From a checkpoint of a small self-supervised image encoder.
Model: 7.59M parameters, 48-pixel images, norm layernorm, depths [2, 3, 4, 2], widths [48, 96, 192, 384].
Training: 6800 steps, batches of 256.
Data: trained on microscope photos of single blood and bone marrow cells, 97085 training examples, 17.9 epochs.
Rows from block 6, named by matrix and row number. Rows with one number belong to one attention dimension. Each number is 500 + 25 x the weight over the matrix's rms, rounded and kept within 0 to 999. All counts start at 0. Numbers have three digits each.
# q: attention query (model.blocks.6.attn.q.weight, 192x192), inputs 144-191
# k: attention key (model.blocks.6.attn.k.weight, 192x192), inputs 144-191
q.122:519507458533514531462514493526528497508476525472497495497498494467494479494504497496469518502460487512522513527495490536495482513482496489483474
k.122:469463463525521508465531532477521467523472491491521522474497487479515544480549532450471529464539485490511488470472510474500464511492507534532502
q.123:494471514517454521501524545503441531492494453534479484469509495480510513522479484496464514490490521486520509461501540492479514509489481492518518
k.123:475535505476482482539484530483471495511511503486492511525488473453509534521515451482473460505475511503478503542485513464494476509535521500523495
q.124:473506485527469522452507514503459453498507515512518500479491473507516534459490511517494523517500533467526511473499500507511537513503519524477492
k.124:468491524457489475476513530501506462527559482512518564538489478495492493455488450541525448449485496478502484525479503515467501498519513467499500
q.125:542513509470482514482491500528518520453527462475521468516503500494485481521500475467517511525496482484533471509496493494466488497483520486475529
k.125:504526505484494517455500485465486528496462525466521461459503490498500471526525532515523546484503500509502488487522498495476469494493468536496541
q.126:522551490474549493540489492502534507538495481517520481531525533465483477477475476473543514486502512529537502541510483524501480478525481517517471
k.126:520474507480511538454515494521502487516463447494526516512464492469526507524521538474543523508506510514497483483485504500512494489510478526465483
q.127:442482534498490518494471510466468518495492471486498528474451527525485518495483524478453496539488506451485518513547521490527494482457528536492533
k.127:480499507469490502487508501507501476526551530487503490473539509538484539460502464499528456510516500523486536506491502497482506504471530471472533
q.128:507464465467519496511492540472487443510513489486480498527513468477493566471517496514511470537518476499475493485470562475487494538493491452570495
k.128:491514483483520502454485487521492583492494561499519496530513500514533479488485490513477498484471424553496530500500520470478489517464464491509471
q.129:492484516433492470504538463497489549521498475487518522533500459521523489467515478491513503469534497461522533500476491529521482521490534488496510
k.129:525533464469527541512505472476492497503486529469513465494500497514531470498523520493518532476525532504460490487516514483514481465539514504525518
q.130:510522507484524451453486469472491497521487538512493514513488466513473507503493492494518479488520481489500533489488453501453480505491488509451489
k.130:482502533524518511519465482496473503500509507508483480530475539531485518490503537459454487503517492531465481490503551501529524515489524463479502
q.131:495449513503484514488533548513543518519491487539526523503532455525502504525483511480538527535495522440497489478482507492483476482514512473549497
k.131:516456501493499467490463511424503533461480539546519526497482496474560483480516468535476515531500478469490485469516529525528489451543483508488486
q.132:531506494484518470512475522482487487499466514517451540522531493475521511496539469515492523527522490485501461497507491569477497449497492486469512
k.132:523518526555538469486494525531438484476525466451511487515475532520507463469457514484449502506464523482516500514555473458493477515528506485522485
q.133:485536481491457514486509494542489523436554509488513497448540547510480500532465495497494504493463506488484521536462473471531479473519473515562506
k.133:526527530448524465502469493484486533512529519497525525468551443474465467510512494482474520474521478473472519493528494460497520486494505557516521
q.134:458490446451481461478502502477504471514528532492560503479487492512516501478459512482519494510489501483463527470507576530535504476510483488551469
k.134:521567530507508509484511492468555518521517523529450511498497506509517518472519460511484483493491504455508536528501465502513504478520546488471518
q.135:522498485527469515490471475486492504544499480505473544516502475490507467500505523495511461476519486502545470490512436502559489499491472481489489
k.135:487464533496504468513500444501477532479495502531540509532478535514503527538468502513473462507547510447480482521550480557502509482500535455504514
q.136:532461516451524514490478538494529497523448513499476456520505528528515516518514478528531536499481466494476462518498551541476539512489499482530475
k.136:457481456508511527466495542492545492544485509478505517504474556523530514464491478527532542485454461471519522514517489523512507575528520476491470
q.137:546568522479526520524487450481519509490529462459479509537466550524525511483525498496493511505473538488523476550518480500494520499522490478472494
k.137:484516514492491508494446475542460555533510501501512485498493457512476474442476473505492514458469464537510508531537478483462507538496557494475465
q.138:530499548546543514527522500459505523507510519494505492503457513499456466515531544530453539481530519472496546491531462453530508516444513488491507
k.138:500530477462524473523533483463495470490483459504474453512464504461466517495521553496509447481565490504507541537491490520529500508498495501519483
q.139:468501480520510459513453533511533508447524465491507503514522475505478473505502483491528532506513519482528514485520504556540500463551511493497495
k.139:475532532484522484524455523462507580529471469525538515483535438495501454493557491507516519528498492486538480519482453496499575484516505494457520
q.140:511503467511507486496512534523524497450517455509516471489534553477551502534509480505514492513467502504486497476472563513503482481526509501534502
k.140:460497527503497437511491528486520520502499462497457544531526489491514484510528465523486491479534537488486546464453498475497526466510473496489501
q.141:511485504487470502494478542496544508490514495486557508496507547507488465534478527452511484453455492478510503524424538502509506507475462531528504
k.141:460515467497490460525513495490518519538504462543503538520491498516500497507504516483545483483510461524494509499464475459490500514494473514509485
q.142:504464481510475494523512522485501459505454491510533474539506487499512482479469532510518485479471477507482477498469545505532487508489552496510473
k.142:512493467509479492467502501458544542540471518501505515515469517458484514492507526560561491493499476538499514504490520480525468513468442482501504
q.143:474512509506493488493471534531544499477467498516489526466468537530480496516457459495508478477484468530476462521516523457510472546531456501515504
k.143:468474503495456483483491493498520466510508481497500495464512507470471512503464467482466515489476446466486462516508552465461509555509434530488509
q.144:483521485460517498489537498523495517513470537477494530486493537467453511513481518482513520487507482500490467560458497464513517501506480469538549
k.144:489505469536462474501503526544497439516513493468484489498521532485446511500495500486504525475442524465466513534498485491495518524505459507485495
q.145:518550536509534491481473447502520482517532542539533495486500516501462464471506504560472522463474501491471460490497546520553503478445460527521497
k.145:478517557502488457468518451509497546523471526476505471524531461495482521502489481536489518497487444485506490495535506470465523540506544474483519
q.146:479532452508493521494494524557497544467501487504539477520478487498549508452517471501538499514454501506450505455484566521480539516533503489485469
k.146:519530508512522440471481519485507461556479488503465508482519503519485506516525516484516438510537522488477531485510448491531518530523458490513535
q.147:482503483518510474505513523478501466472483499537516506468481496518534544502516484465523491473500457470495501480517479526492472503475477482499488
k.147:504513488485512514481509501526495496488499494486510473512485458546504526488491465479466518489519504452508508483520509494536539461497478475528513
q.148:464489512473446537491500497475457542468532506504465541493503462470531495510473481506533501519540493490480497519506485542553489517460545526505484
k.148:514525512474501537523521503491472482531503501518504503506474487511537488502493487553476458494496486480487499469529536552543522494477502409509477
q.149:484481487515525547482519454462472487469453503496469544471466497534519491537492490531468493492546442530488492483502490469511493516454557544499541
k.149:516513539475512503543527532491495462466519510480487536528483506497458485480465519483494453492496519471484510498523479527493467521500494465509512
q.150:489498517503510516541542489551553499525528528485486508470491514518525502477505525508525501527489521487477503535480525520526528494468505496530500
k.150:499505472457532516469484535475521466494498500478505510510532485523495483500475501513503493467509530500500507495473467442530488534506480550500485
q.151:545519486482502505485454489509510520485488502519464466526471535511528497500512463493522489478475488503496517463490516535508562477518529505523478
k.151:466504533496477510497510528513490544544535498522515538521512472500526531438493481493478528497468481548523511481489512486476538536508491481502490
q.152:463445468488521491510494491500492499523478481470473469492501441486541544487496465513506540510538503472486475460483464526488462499524477443515516
k.152:501503503514515533483526492499508527459473511482496507517469522499510455477530463515526537529518460510510478497515529535543497484532501504542499
q.153:556486551470494488529500471490450552462530513523489519519482536524485500476495486488468466516495566492503525534515478514497484487497485480470517
k.153:503480508474462504522528479492466457456495461528486510482520508531505441529512527517484531502489530487528471513483482463499503508492507533502517
q.154:535521506510555513505468478450456507492465513481463493500490502525493492519536535501475501471519471534497506487486455520508491488488501518509525
k.154:493501505521522472521514489503510529463511457513491484517470532505531483466491540502518517486506483546499513524483512483509526534470540472525520
q.155:501525478503474492528508507545551506543478529505499472476478479488469470510494501483484509467508497531496524497462484467527513506517475509539532
k.155:518535527520504519519488496487483507552513517486489488484523452511528489512504514459542502517519485487501515478502512526468529511478469534538530
q.156:518488497497510530466509499447487506524507479544491550493543505526493502467525493466531514533492526444525507438522456530452492499504460492506503
k.156:506514514502482470465539524449507543478472508525445508469503515541529454487479494475449513530516535479483477482542556535505532484535504493484473
q.157:524522509496533474502559492443556499542489535517483466502495530501527500473464484524508532489521471461502523488468486486489481517489492457496501
k.157:512470506520475535511467514551482459501522524510525478499453505529484513532504514482535504530495515510492467505487531529501480521477475477481479
q.158:494472447492538477492496467507502483486538485517539520520523505504485504517513520501467528528481489490504540464519445517503453521466486478494477
k.158:485517526494529516517507477531484493498516520507472473503496476524547526498482538495530514470503495489488511508524531550503515495528511491508492
q.159:522512490521531510482475486503501532530501480487470500518539524495494469477488521492542483493452538508528481521513449547504504539514520507535520
k.159:478462475502521501479470507479521507499511467524524499495490499482527512511478509534512504479512476474492511519493521508463507496487524496464531
q.160:484502537509508502524492527490512475548524507496506523456473475482512485502525518487518512502525452464524475448511421479506527509503536459507549
k.160:527496498504504470525506518476498473475480492509526477529519494518506483490461492468483507499511546501489463523522540563479527527524525466479457
q.161:498523502468532493487445475527470492516494485490481513493469467510485511498483519491501532519516470523518521527524497521520521489504502500492485
k.161:476537509512546506546493520513509449521505494485469479484485500508529484490457530505506499514516528523484517497504490497490532522473516473512501
q.162:471492502504478458488487497486484490470487491482512492465499507502492446496462479507447454521505502553511519521494480455530479499516467502481502
k.162:526525547472459479489518462496506510499537510517518508524486436495489481545506530452466510497474450468534529488502477495514520474506500492472498
q.163:500562509555510533542505460564570483543490471477482493474474549490489473481523498544507490496481510526458492550495465452501538491430508551472507
k.163:480490445469477490511470470548506466565514510470518487474544479479465479488524497491542528457483463504467508494458488486461471565485504521503468
q.164:475507510505476548495563491505520534492532529510524473510539483525521508502537469470511514514493506468479509516499436504523499479487504497488517
k.164:515515528460480486536529506458494502484505525487527455467503510515511461473521469524529486461498529450488462539490503515508472455481532510485537
q.165:507459488512472447490496500519522456459480455460486481483484518484483548534490524494533503532483543501515516513489496516522490481507527467499487
k.165:508435460449507534529495490535544551517543502480477496518515497457528499495556503482568546481508498547499517487449464443448491535500440570453490
q.166:531481549487481481471516486484493504514511529487520487493523461474472472490529474477477520526553518474521513511511488474485520514536486481505503
k.166:507519464488489474527487529492452491467462535478495450520502447477516497466504503543504497484485530480522491531492498507471481495513531506460529
q.167:493533501506476495522492467532465539517525500530545495486454516504485481526541478514501513500523464512509515462496489495465492490518492494499492
k.167:479469496507496522493509537486483496513542495478477485461509531531477532507524493499463520502499519483511508507480521528481523520539519499491477
q.168:506536516531490527462508481483520509503530528525477485484496482462453449530527515516463538507491463523524556554515471472565497466418472490489518
k.168:564479465501496490511534464480503476472479518498491503547474495468492527538490542545507504495582538483513526546524501497539516487464541534518515
q.169:495561564486489528536520503489520522475490486462494470482514532536521527479509518513461478520483497499470474554525533514500500497511551486480506
k.169:472474503497498519488470528512465444488520503487468473493490478508482527471527503479530526540492474516527479525489489482481486541508520506502510
q.170:478502491492497510527510526519470530463503478499486528499512475470528488469520491493556514497522512501473513533483515527519475503489490506497493
k.170:473474513508482510476494464484487456499471494536544482479492508470482492513509494455488530511492511465470524517500468493490515465506472519525477
q.171:535466465513467517478567525450494474484459529499483500526514504465538519495533535540488509506527508449515512501471537491478496504468521482506540
k.171:535504475471515456477547498518505491456461504473521516499485502488523493500476485508469496475495518478491518541479499512555450454522490500480526
q.172:451492476530501513492500484506458438497455497484470495512470467512483443494483515546523479477510482533519510492484506499511527535462503533466467
k.172:503524534507530510534496482472559499528548487481469486509542535521478477470526490497514487486474519506502506515474458441484481525455496467497488
q.173:497473460557450482496480478494496470498519506498512530484531505537560497494468485535517497496485552544499474497502508492514515504488497537467508
k.173:477488546478521483479525500461491504499533489497505518526511490514534461513515508523514464497527484521509530462459499526521518481500495498462498
q.174:494530448492489507456526529488519514491478518488520509519474534469506522470540493445546530496488485495526469513484543492489518475498485516570513
k.174:475508488524518499433476516539494522518508505512536546497476510474521503466468516536531499528474512493464517540510539509509505506501460475518523
q.175:539503490502522541487500475517516529487543525466520476504489490492502461516544512531465509503555554521576550537496476485502538517478470531505468
k.175:516516525496487467470497493476486560508445520549524484528491492542501502506525565537550520494557531494556557504466463496505501487511566496491517
q.176:478476529492512535519503497472506464510508535502481501478485459489543520479477515546510485513541502528469506518548503477508484507470511489503507
k.176:489500535490477482493472497468535490483493508490548522501530505543473487489468485500485514506514481499504492506474536494511506498500487445519489
q.177:529478492496516519474494499484475512547514454560485544503486453540494483473486490480483477506534521508547532477506485498511470538460492501510526
k.177:539447541541477484512481494506531499472500499536489480544494499556542493501473497470492501501520488468467473462528536552545525517475521461488519
q.178:490484509497500498516456489514505491521478479519501517522480446473538515487494470524525548508512476507518516529475515531450514512535520487443496
k.178:500489503516484489501484488465512511511513472490529520503520542478505507492515538484539533519497519511523489519508471479511489512521489450534500
q.179:458494497461481529509494532472534510482486497487490525476498485471493499525510510478483495488468528517512488544476523459489452484517470509492495
k.179:451522504505515514476498468512494529475490537486537484475483475481490518557487488506508503544523482501452517525513548484492519463471445506472520
q.180:472477502500514453492479491521476483492490444487507500502543443489458527487541481516494494495503537562480537456487466500420467524511505473433515
k.180:530507509534498501495481504500527501480490489494480506510478537463545490475539518470474513501486513530531526498456464498477534513528510507530500