{"parallel_block": false, "projector_hidden_layers": 1, "eps": 1e-06}
Rows from block 6 of a small self-supervised image encoder, named by matrix and row number. Rows with one number belong to one neuron. Each number is 128 + 24 x the weight over its row's rms, rounded and kept within 0 to 255. All counts start at 0. Numbers have three digits each. After the name is the row's rms in percent of the matrix's.
After each neuron's rows are labels from the 100 images, of 14848, where the neuron reaches its highest value: "colour at peak" is the nearest of a few named colours to the mean colour under the peak. Only what is clearly more common there than usual is listed. The data: microscope photos of single blood and bone marrow cells. In brackets: how many of the 100.
# fc1: MLP up (model.blocks.6.mlp.fc1.weight, 768x192), inputs 64-127
# fc2: MLP down (model.blocks.6.mlp.fc2.weight, 192x768, transposed), outputs 64-127

fc1.450 109:104139103104180155109136174115104094162138158158116145103121106156122150136094129105117107135119124128153134132145158104117143111101124127132119119169136130163132150154165167159146146123155139
fc2.450 127:134113177153107122112151133138094179104094134163133101154129117112151133130147125131102160109176143145144071127132125135137118132118139113121122149124138115095129133108075126150126159095109166
colour at peak: pink (52)

fc1.110 095:137127132097154156140151143138136099107151171137119111151117172133144124134152115141138145151151161170151132149098135151110123169141146095140127108171134108136151097128115145110144176097125128
fc2.110 084:157111153158114129110127108058168146118112130109154091176184162128136105124121103171145189088121159111166125143128094118127107117141138131152146095132105146150097097146093143135141117120131103
colour at peak: blue (71)

fc1.426 098:159111130100133127138126132118083144098130124142112165136094094114103117118126098113123146102118121135186096117146148126111170111093142152108149152105158124107137121142118183133089198139169142
fc2.426 094:148079127117130119140123139142136139089151137137126164133102132112096120112111111116108102144112173145143054115168111155098135164115115135143125115120143142156166151181124117151143116098139188
colour at peak: grey (85)

fc1.549 094:129095101162145146104152156139117141167124114147132130126101104120116129161086168113112109089155126103181136142118124088151106098147119148127150099149088155092143128114152161101148135145155146
fc2.549 091:160120153131138150135135131098119123119117136121106149098132119125129128127167134160119098128148134076114155138175116130098147146092122111092118125093126101126100104124097131164152125145148166
colour at peak: grey (60)

fc1.42 102:113111169089127149130115143081139124126162128111128116118141133142109098111164112143145118146103143127117122083118161143145125153135151119121117149166087112110096084104114142088146123107150122
fc2.42 101:157100117107192136110133111108167140116112128154126134080147123088119113116113074124180155085150171122115095119133137132148131146117141109140136141151144105153109167132162106123136109122117132
colour at peak: grey (54)

fc1.391 097:160106131117101149105150108114130126113087135140168132120136148073120127152090157135165160109165089112123117130139135149137155141130121123153189126118119100152116124147127114118153174089097109
fc2.391 092:134146136132134124171111160107167096099141136104167109141149144132143156110125117133171124118107187151119124135124118106133136113115115127109122115101173110167122104154130147134073130128138131
colour at peak: pink (99)

fc1.57 081:068115095138129146129178115128156125113105098108157144145112133107160107116124152137127146111123129147135159109115171105152142120120118171122151129151108097158172109156147177139155158104174136
fc2.57 072:124131114106156079098135141087145123140144129151115143115133124136105138110102141150124118133163119140101116133145125107126097115126106142124155153151143130147137149153170131134122143101143115
colour at peak: black (56); blue (37)

fc1.375 094:133133120116121097095164123131132133162148177114106113100110133088136115161121108110145155162156159159152105110134119093136108161153177134124128119187140121179131100140135147128134115090128155
fc2.375 080:119137080142163143152143164150136097084118092088132126170113155121146149097093138098173101136141139142095158130114157139111103094094149113144153102128129145094112116122159139100122133151109077
colour at peak: blue (34)

fc1.476 098:150153142119104103124143129117087137150106170107127145123122132134141149100133171146168130127162113113125148103155173101150125081093110149120130168133148130116158117114164131107080122108114112
fc2.476 104:140129175083153150161109132112156080136126122113140129103123136103082126127114081132084124124129143150137148090166138154114112177138102137184092115106116124123138113135125097138155134124133085
colour at peak: grey (68)

fc1.285 112:108118128136111134120172106122107096091118110151145129149124126105133106131088101129159099086108095122096130146123116138140122130137146076118179157125093126107160146117113152138086201082133153
fc2.285 109:164146133095098137160141166118146126138121123124133123136113122106154145097105149107117104188098104164153120118119143133069133101068153146122120167119162149096118087106147154138107103159141118
colour at peak: pink (90)

fc1.544 128:150112150156127134124137166116083116155108156137175154115147098133170126143137128158111133128151133127151156148121135150128193125095134168121146136136115153131105102134124164106115155120157125
fc2.544 153:147106163139135138151153112154115116138117106077179141118107113152116091129159148114112130150152122159109129105179134116123094125129106113171117139101133149138172153159126131097129124105171133
colour at peak: blue (66)

fc1.383 103:139142158112105099113163145082113123152141124135143114121144130120146142118108129123151106117126114161118172162129101132140156147121110161109149143137137117076107100102124136167143160095134121
fc2.383 104:122092131124154117118107119127126130099102081112132124147121182074099117150153135088126116091140114075155127100163138103096152150094124092119164143129141077144173119143102116130118129131148104
colour at peak: pink (80)

fc1.441 099:138132125123138165121142119096146109125131132114120144126135112072148139129104106074138110110159124134113161128157182150136124114144153140088114147127116148109117131112171097142100117141186145
fc2.441 096:150129109123130117130124148107124104086093115157152139161136131169113110107167167128124171119140163154164151144126075116126142109158171136127105125125117138084146118152093110119109108129106155
colour at peak: purple (74)

fc1.484 082:139155121089135125142170138139117136145137146134110105132143165097136116123163150120084163109128129114102107104152141146103139183146103112079120139117123148149145096095121147119151119078161170
fc2.484 089:181129114119143123149161141114108158135097142131142151085130141154125139103131096174218146150082132113093136139125095118150087123121159135129119152139128128108146126120191147130129089121127090
colour at peak: purple (77)

fc1.529 098:105111150076158095108170164136161147135140166087091131143137118132116123156150092138130149147135150125168115125137103108125136149115138152118114126112146121146119105109112145102173105116106095
fc2.529 110:127102079106148118148125114106126142141113099112149144139112161081062148113129100136187093158100142109109152098149122135108144126114157154139145129107123119118110119112143129112102079107115093
colour at peak: blue (43)

fc1.656 100:122129135095120145143185165127101132166130137122136143123118139089148150167092080121148123138134139150153117141117113157175089153153129151110128168154103127146109094103162183146140109084154164
fc2.656 099:139166089147146107133132141095133105124146156136118172092148150150124120076113115160146165136090165144121125113134110119157129112139151127152102146172111152101123140140130113104143131122123072
colour at peak: blue (32)

fc1.165 096:108124115144117112093149152111121096127151164165110147154164164143142119084097128156120129090144110142095141123126141127153093137129116129084136145138103130094127149127126115117123160137143128
fc2.165 090:128139181095124127110114126111134106132111123085165157088151100145105140134165116152131116175113162180133162145132133141100116123106117142127107122112157131111121073125098104120086129129107107
colour at peak: purple (56)

fc1.593 105:132117126109144133139137087131133092146106112127160146085115122082077101100100094081174130125141159110100101131115174091141086115130122078090123097128068143140147172137106122113116144114163124
fc2.593 114:131116098170100127146089103095170148089094087089133112167134141121141123136138127116150133135111073135086148108122124136119154109106132152183114102146141129099111134106132128131137093106098094
colour at peak: pink (72)

fc1.129 101:108105157115117097094109109132159122136134144101138087121142173108102113131151095090128153103160122133110150108128154165107083147155189131141151106133143150128096095106134101133125128116156144
fc2.129 107:151119119087151111101088136098145105142117148149166155059092148099120141121119092152168165125111144111115131138176111119106144117118103152106132159132106133143117128135151164098124109130113130
colour at peak: white (64)

fc1.118 102:129117111123136150105092104140135110096163154103126142081105170071085144129149081133141120142108159148127143163152150099181103127136143146157141147120109164138149186150127106118093132106184115
fc2.118 118:135129129143099120121109116120156134133123068102157133128137133088121140067115123118150142202080105103125155114132142119098160152117156115146118112129155080123100115110133137142134117105106088
colour at peak: pink (51)

fc1.95 106:125113097120143118139097122097136076098140157122113128154156176128110091095121154138136133113114126051133163131150090121148147153175151098132148084147129132134135088096107101117163091096108157
fc2.95 122:147164113140114102105087138145138081126163132127099146103156144143130171109157116132174135128103177143131117110152126125151094115111091161125117124124090148123162147132143173101109141099101147
colour at peak: white (65)

fc1.400 108:157135129128137136092140112153133093132181118112137174101122142117072135113130129115153117112116180148119159124123175142113128126138122118134140115101150120162117147144197133090102142150168087
fc2.400 107:106144109165167147072139108107127150121115145170120121107136111117128101132142109127092120128130096132136086143155103142107101171134076150131121145133165125147155126185131159127140129124091158
colour at peak: blue (27)

fc1.685 081:140111133110125133129181117138122148088127150126153120106149155112119151158081152150157110163156164122111119129120099147122117129143133117123103125143123122132133091094104174155171128106163145
fc2.685 062:140168103110145097105102081117156116120152163107142143107144136149126120109155133142129180126124148172142114131146117145115119144127139195115148141141101156149107105120164129131166118136128094
colour at peak: blue (39); black (26)

fc1.733 118:113121148131100155140115119113134138115123146144168075124141159098114121159167136164152166128112144085145086152106151102098121150192165123187154091158105102110113140085125118107177142107124124
fc2.733 146:101146129083146118114122147133179121171104157125148140150125157143114117118126123147111156155057145155145118104131114140118154128083111159122129163104159123142147095109152131106121098126094142
colour at peak: pink (72)

fc1.105 106:087128132113133124139110135107164098151116130148172119125096119051116155154106117140150109119094103123125127136163150140113137100089116165163173165144125165122145088101164161106105134067140115
fc2.105 115:112124144126121154132133098096161149073144105092158131117110125147117090162122157098123137160155132155096189087105141152152145101142151122126135132110109122118117096105109119133137136125127104
colour at peak: black (28)

fc1.292 100:108124131099167115131134171119133120144128122118117150120183114098155137136151110128126115149107124091128125119149098155105135142153122114139190111152082097132147131129102128143162111125081107
fc2.292 089:168127111088150094149122108109147137067142147152133162172128132119102111134105123166161129115144157126122118120135093158099169112157140170137136117119092099130090088123128138132153096107123112
colour at peak: blue (52)

fc1.526 086:089128130138120136116128138153095125149121096170111106082141100142098133142085120122098104107102168092129113140134167098086129124179110110140146125118095131138132155153149107125142095131113145
fc2.526 079:105110158165120135140144151150145113163125115151155148128105160140146168120137168109164108157138157128127133119149149104131109135113122130135176117173148120117174109115160100114111089133165138
colour at peak: pink (61)

fc1.523 091:118104084113151140122126122147159089087168113115139116130150137146147126095170128147136124104171123096148148105109121147122118137132174093154173143156090124105145123135118143095119124131115105
fc2.523 092:129163143141137128083135158117131126119103137121127118152134143154135119156107089121133169078116146134143119110136090154160135106099129108076144144143127115142099140112160147118124127144067103
colour at peak: blue (34)

fc1.466 092:112084163117114120123148160108111157106109163099107107122163087117125124168123127140140144147115116087136128128108129135121119100136124170123167108170130105158151144129145134123154121101135154
fc2.466 083:129093110130116114147145154108139161143139133132121139188110151109086114095091120140125084107132119157128116149121139112120133161107147162140120152164098106141110152094147134152177068133081106
colour at peak: blue (63)

fc1.486 081:122127112098145088114149148144135163160117117098139138164143157099158142123147066109108132111129126115172113136141096123163134135155127125145132087187104130122142093106155181121113126054141158
fc2.486 084:119140121135154124141100156084130097136129131092112109113157158130126129108111121161163124148127133131089138119137130126141085112135146139121157118160173154112131178118165108084136109117107083
colour at peak: black (32); blue (27)

fc1.10 110:115097101163105101102113156126094103139139113152156101101149137116112153137122129115121144135159114116120118129156102132081169177105137124190185150098127125142111094122138111139098167137090084
fc2.10 108:141164147104157138128123147109138105161131156136116167123138143138155083114170080154151132141089173129105145136132096110157118142108165185126119135128106150126102098147128139119158092178140117
colour at peak: pink (54); white (44)

fc1.9 103:118146101139095139134113085092113135115148136102138137122138101122133126119117156139084121159140120124120097130134126139109120136120158172152139171122097103114136122138127129123167127089196096
fc2.9 103:136156129128172133117136080103145097130104164134141116100137153160179063134169112134104143111129164118122113136105142126126112095143146096110108135138131175118100161177137143107131108173148143
colour at peak: blue (50)

fc1.157 096:121128137086111152089151168105149139124143142145086129089117137120100109120132158095120114098154105137142162171136167175118135129125158135100131135143123129094096140103112114142079138136105136
fc2.157 094:145158125112109141166093120088174118138138105145136154115124137186135171099083118110144146175087121147116141125124120105115106122114139093119157116122121118112146124110141110082099139092114118
colour at peak: grey (48)

fc1.72 098:162145127132142144132168127153106132126168143115098117135128105142154151130093133103122116095137147118202164132111167112141159146094138120104133097128120153114104141079151185139109176105171097
fc2.72 089:113121136109099111116151131141114123143136100130147143156139135129160176160156141090130129117159103136090116138097159105115091104107101134121106142103119170128173106120146131154113125137174164
colour at peak: grey (75)

fc1.91 090:138110150090132111103113094084163152097104121143110122136127117095132144110137126107143138105161118084127149111131119138145131158149141129116142114135127096110089117096120082174140178087161112
fc2.91 092:084138119137126132135106121114151098142106135113162141166099185111129118081110158074112149155104116146171177118116094152088122140130144146144153155115146150101145101115123122103101065173108106
colour at peak: pink (87)

fc1.701 101:090158118123109139134151142182160138131101125112180153131173121097079099165163140110081129156114120134176088132131152109114136091135143158149149091070102113104174118112145099141121102148102124
fc2.701 093:104137105150131110084173157167105106111142110134107123140179137142134138113137205137112151094169123145138140140115085118130113122105106127128113120189164126118108127136148145148122175124130116
colour at peak: pink (63)

fc1.619 091:115088056092164132118141141148119116131131187127092128168128145096100147142133140123135154080135160088159148166113129124173116168133144125141118092129084096129089143129136144095100146159127134
fc2.619 086:114134158118146106124127122085143136149077129124131164108172081121168133123151181148104117136151113121147149135127071140134127115132093102150161138123136145115136096162128160103102117140120148
colour at peak: blue (35)

fc1.506 107:132091145138068113134179109125090141153100126148142149171150095137116109144130122142123145115195116147099155135124145150119131128150179165129122149131094140113117106078111159151146118081171134
fc2.506 099:151159191080160107160130088143175110132127129108094162087127116139138117127138098135165135152089141118131124120155126123099062171120067132160138175092144092150124119175167119112136088121112096
colour at peak: blue (52)

fc1.431 091:117112137148090136097181156162111123120165110117145123114120103106117147146123107136156115122126109112125165098176109124137141163109119168132118123162109113170118121112165174148099140100159120
fc2.431 091:130112153123131106094175148119102124123141146129131160122105149119125119084128126156148119128116161192095079160118152161163138096110148132135080162153174124095141137114126136123097120137096142
colour at peak: blue (52)

fc1.681 119:119162140134114120111168162123090159138142166136123121126143093106150128144104146128109136093122086142191126112130157100147109121124134175133147122151126133128127088080142183107139130130140148
fc2.681 130:120083181092104130183117104132082151091124087131143121151104120104126161145104135070141124146158108140091124101148192155111110122117146139134108133108116125138120145117155134147101155114163119
colour at peak: blue (27)

fc1.253 088:131089147128121129127124152106132169119141139161101142127107107112081104152090141114157130142128110080108140124120124142110161130139139095135134111090124128093105135096126074139135158137127140
fc2.253 090:091192104112140122115100116106157134167124098130153135112147205117140134079144128124124124148083157135141106096128112110143140134121093135127148156142173134125122099159152113109114133133108106
colour at peak: pink (81)

fc1.4 112:069091148096120148141122159109155134127136124094136146146172108094128093136084127123125142079137135128142102128107182145141131097148141142138114068191125128150134150113161133104140122139147144
fc2.4 119:182137122147147143108100117114089146130130115168102118088132114127127119144115103119112104121133095118135119106130116149127147137164143139158134152112132135098113180112129110148134138142123126
colour at peak: blue (25)

fc1.172 093:160101142158099154087102135117095185098176131144159130141113121148142165159135138099145116109156150108123165126113115129166134097111110125110135115082145113139132118137133120126106152123154105
fc2.172 091:110107103066116157166125106096150115137127104164109138100171129113134141117092123085167101138102102131135144108117120136144122135108140098155194115107121119105135188100167083115124127107104103
colour at peak: grey (81)

fc1.152 084:150113137127146104100155113173112090153147138131098159134090103099092096127167133118107112147130181111142096151144128148107140149104120152119136127095106121147151138113157122148138067162154109
fc2.152 079:105149095118126129156133127105118147145130096116153095167139133132122177167112176136095095134119068096118146147092123138093136146176131124141157134151114102108155109126133103139129119119153107
colour at peak: pink (53)

fc1.84 092:112125095112144108113128130143135118126131134139127106138120135105112130154165100150142152105121164167112120123144110124172136144140151141117154132116118098159125132108111148104105170114133105
fc2.84 100:121127108137152144151138160127139106127124112135110091150110131140102153152143110123190135157142112122139156110141092132077141116111144139124158152132178126128141147129160155116139098093100096
colour at peak: blue (33)

fc1.20 100:084128129138115169124127117101152135149129117153163134126132115126128123145130108151104077132120180110147159118143180099129095130140153151102136127110154112099115116082094181132120130147194068
fc2.20 086:148112141144121098132142089127137135119165145112137091148112114105133105142124132115111112088170143125133102140129150178108117097168116153109122139131104154140117130166121122140126157126168159
colour at peak: blue (29)

fc1.256 091:067168156139108132121174106148120118129171145089107122130130118118113131129105126166096133157143106147143097144102112175172131152125125170131152155149119148105173114148154165158176125090145095
fc2.256 079:159141106086185108123160116092158121112126159105162153078138118118116086121131111103144166116148115129114153086150131129139095104140140122136166151134137186115087136145133132113126094146084119
colour at peak: blue (47); purple (46)

fc1.531 085:167131139157127124125158160119076121161152132115111164110134129098149118104115106105158119122198158130174140103169109136158112110099162120131120113153149155122105135096171155094134089112109122
fc2.531 067:151086163126155144148152134166144100140168114132136157129066114153143097105164115067166122138171129134110147129133148110137083122125100088155119159109089120127171167126163135121104102130146128
colour at peak: grey (62)

fc1.201 109:123111144099169091118162142162151107138122156095104167134143091103095105150119145165123130138136157138117106110141127160100126096138095173158152155132148120120150154154111144113177084107117106
fc2.201 123:144137099099150123128110116075140135136137148120106159127154144100092078126118092145141137142109140114124165130150101137107133131166170183123117138133082132131051128110112090127159107140127107
colour at peak: blue (50); black (42)

fc1.434 103:098111158099110095128165130095146106134138150109134116147103146103151127106122133103133113165125104115141127115144114101143155126112121124126172179133124142128124094098139148105146152095106122
fc2.434 108:120117146146107156115099100137100129098167139077144130132088098101083104155132134134113111086155146131107154141142171162119123132139156150114118119153097140117127145107117118139106115144176142
colour at peak: black (71)

fc1.537 090:146090126126107116110134104138112099103158141108095175153167130108128105136101113087141102096142152085101148097139128159116125117160134167130121109164125133152110118124135132156121100131175174
fc2.537 078:097154124132159114117126131119141130146159144152109108123097129123124101116151093158123141161134141126132128147129139102167108110130110130152157130119167130105113128133160189112118148114137126
colour at peak: blue (48); purple (46)

fc1.248 078:120094133145139112154190135110121126122148127146121124143108098134111120146079161112116145137155095148100145143128114155156190156118112103143120120133126153151153109146165181147104122155123127
fc2.248 071:166149141120140128102173111128125117150108174110105140124141114154095097146136111183115150126170171134167144146132078169152108131096099156125124144142140152142107161156113143119146128102155174
colour at peak: blue (49); purple (49)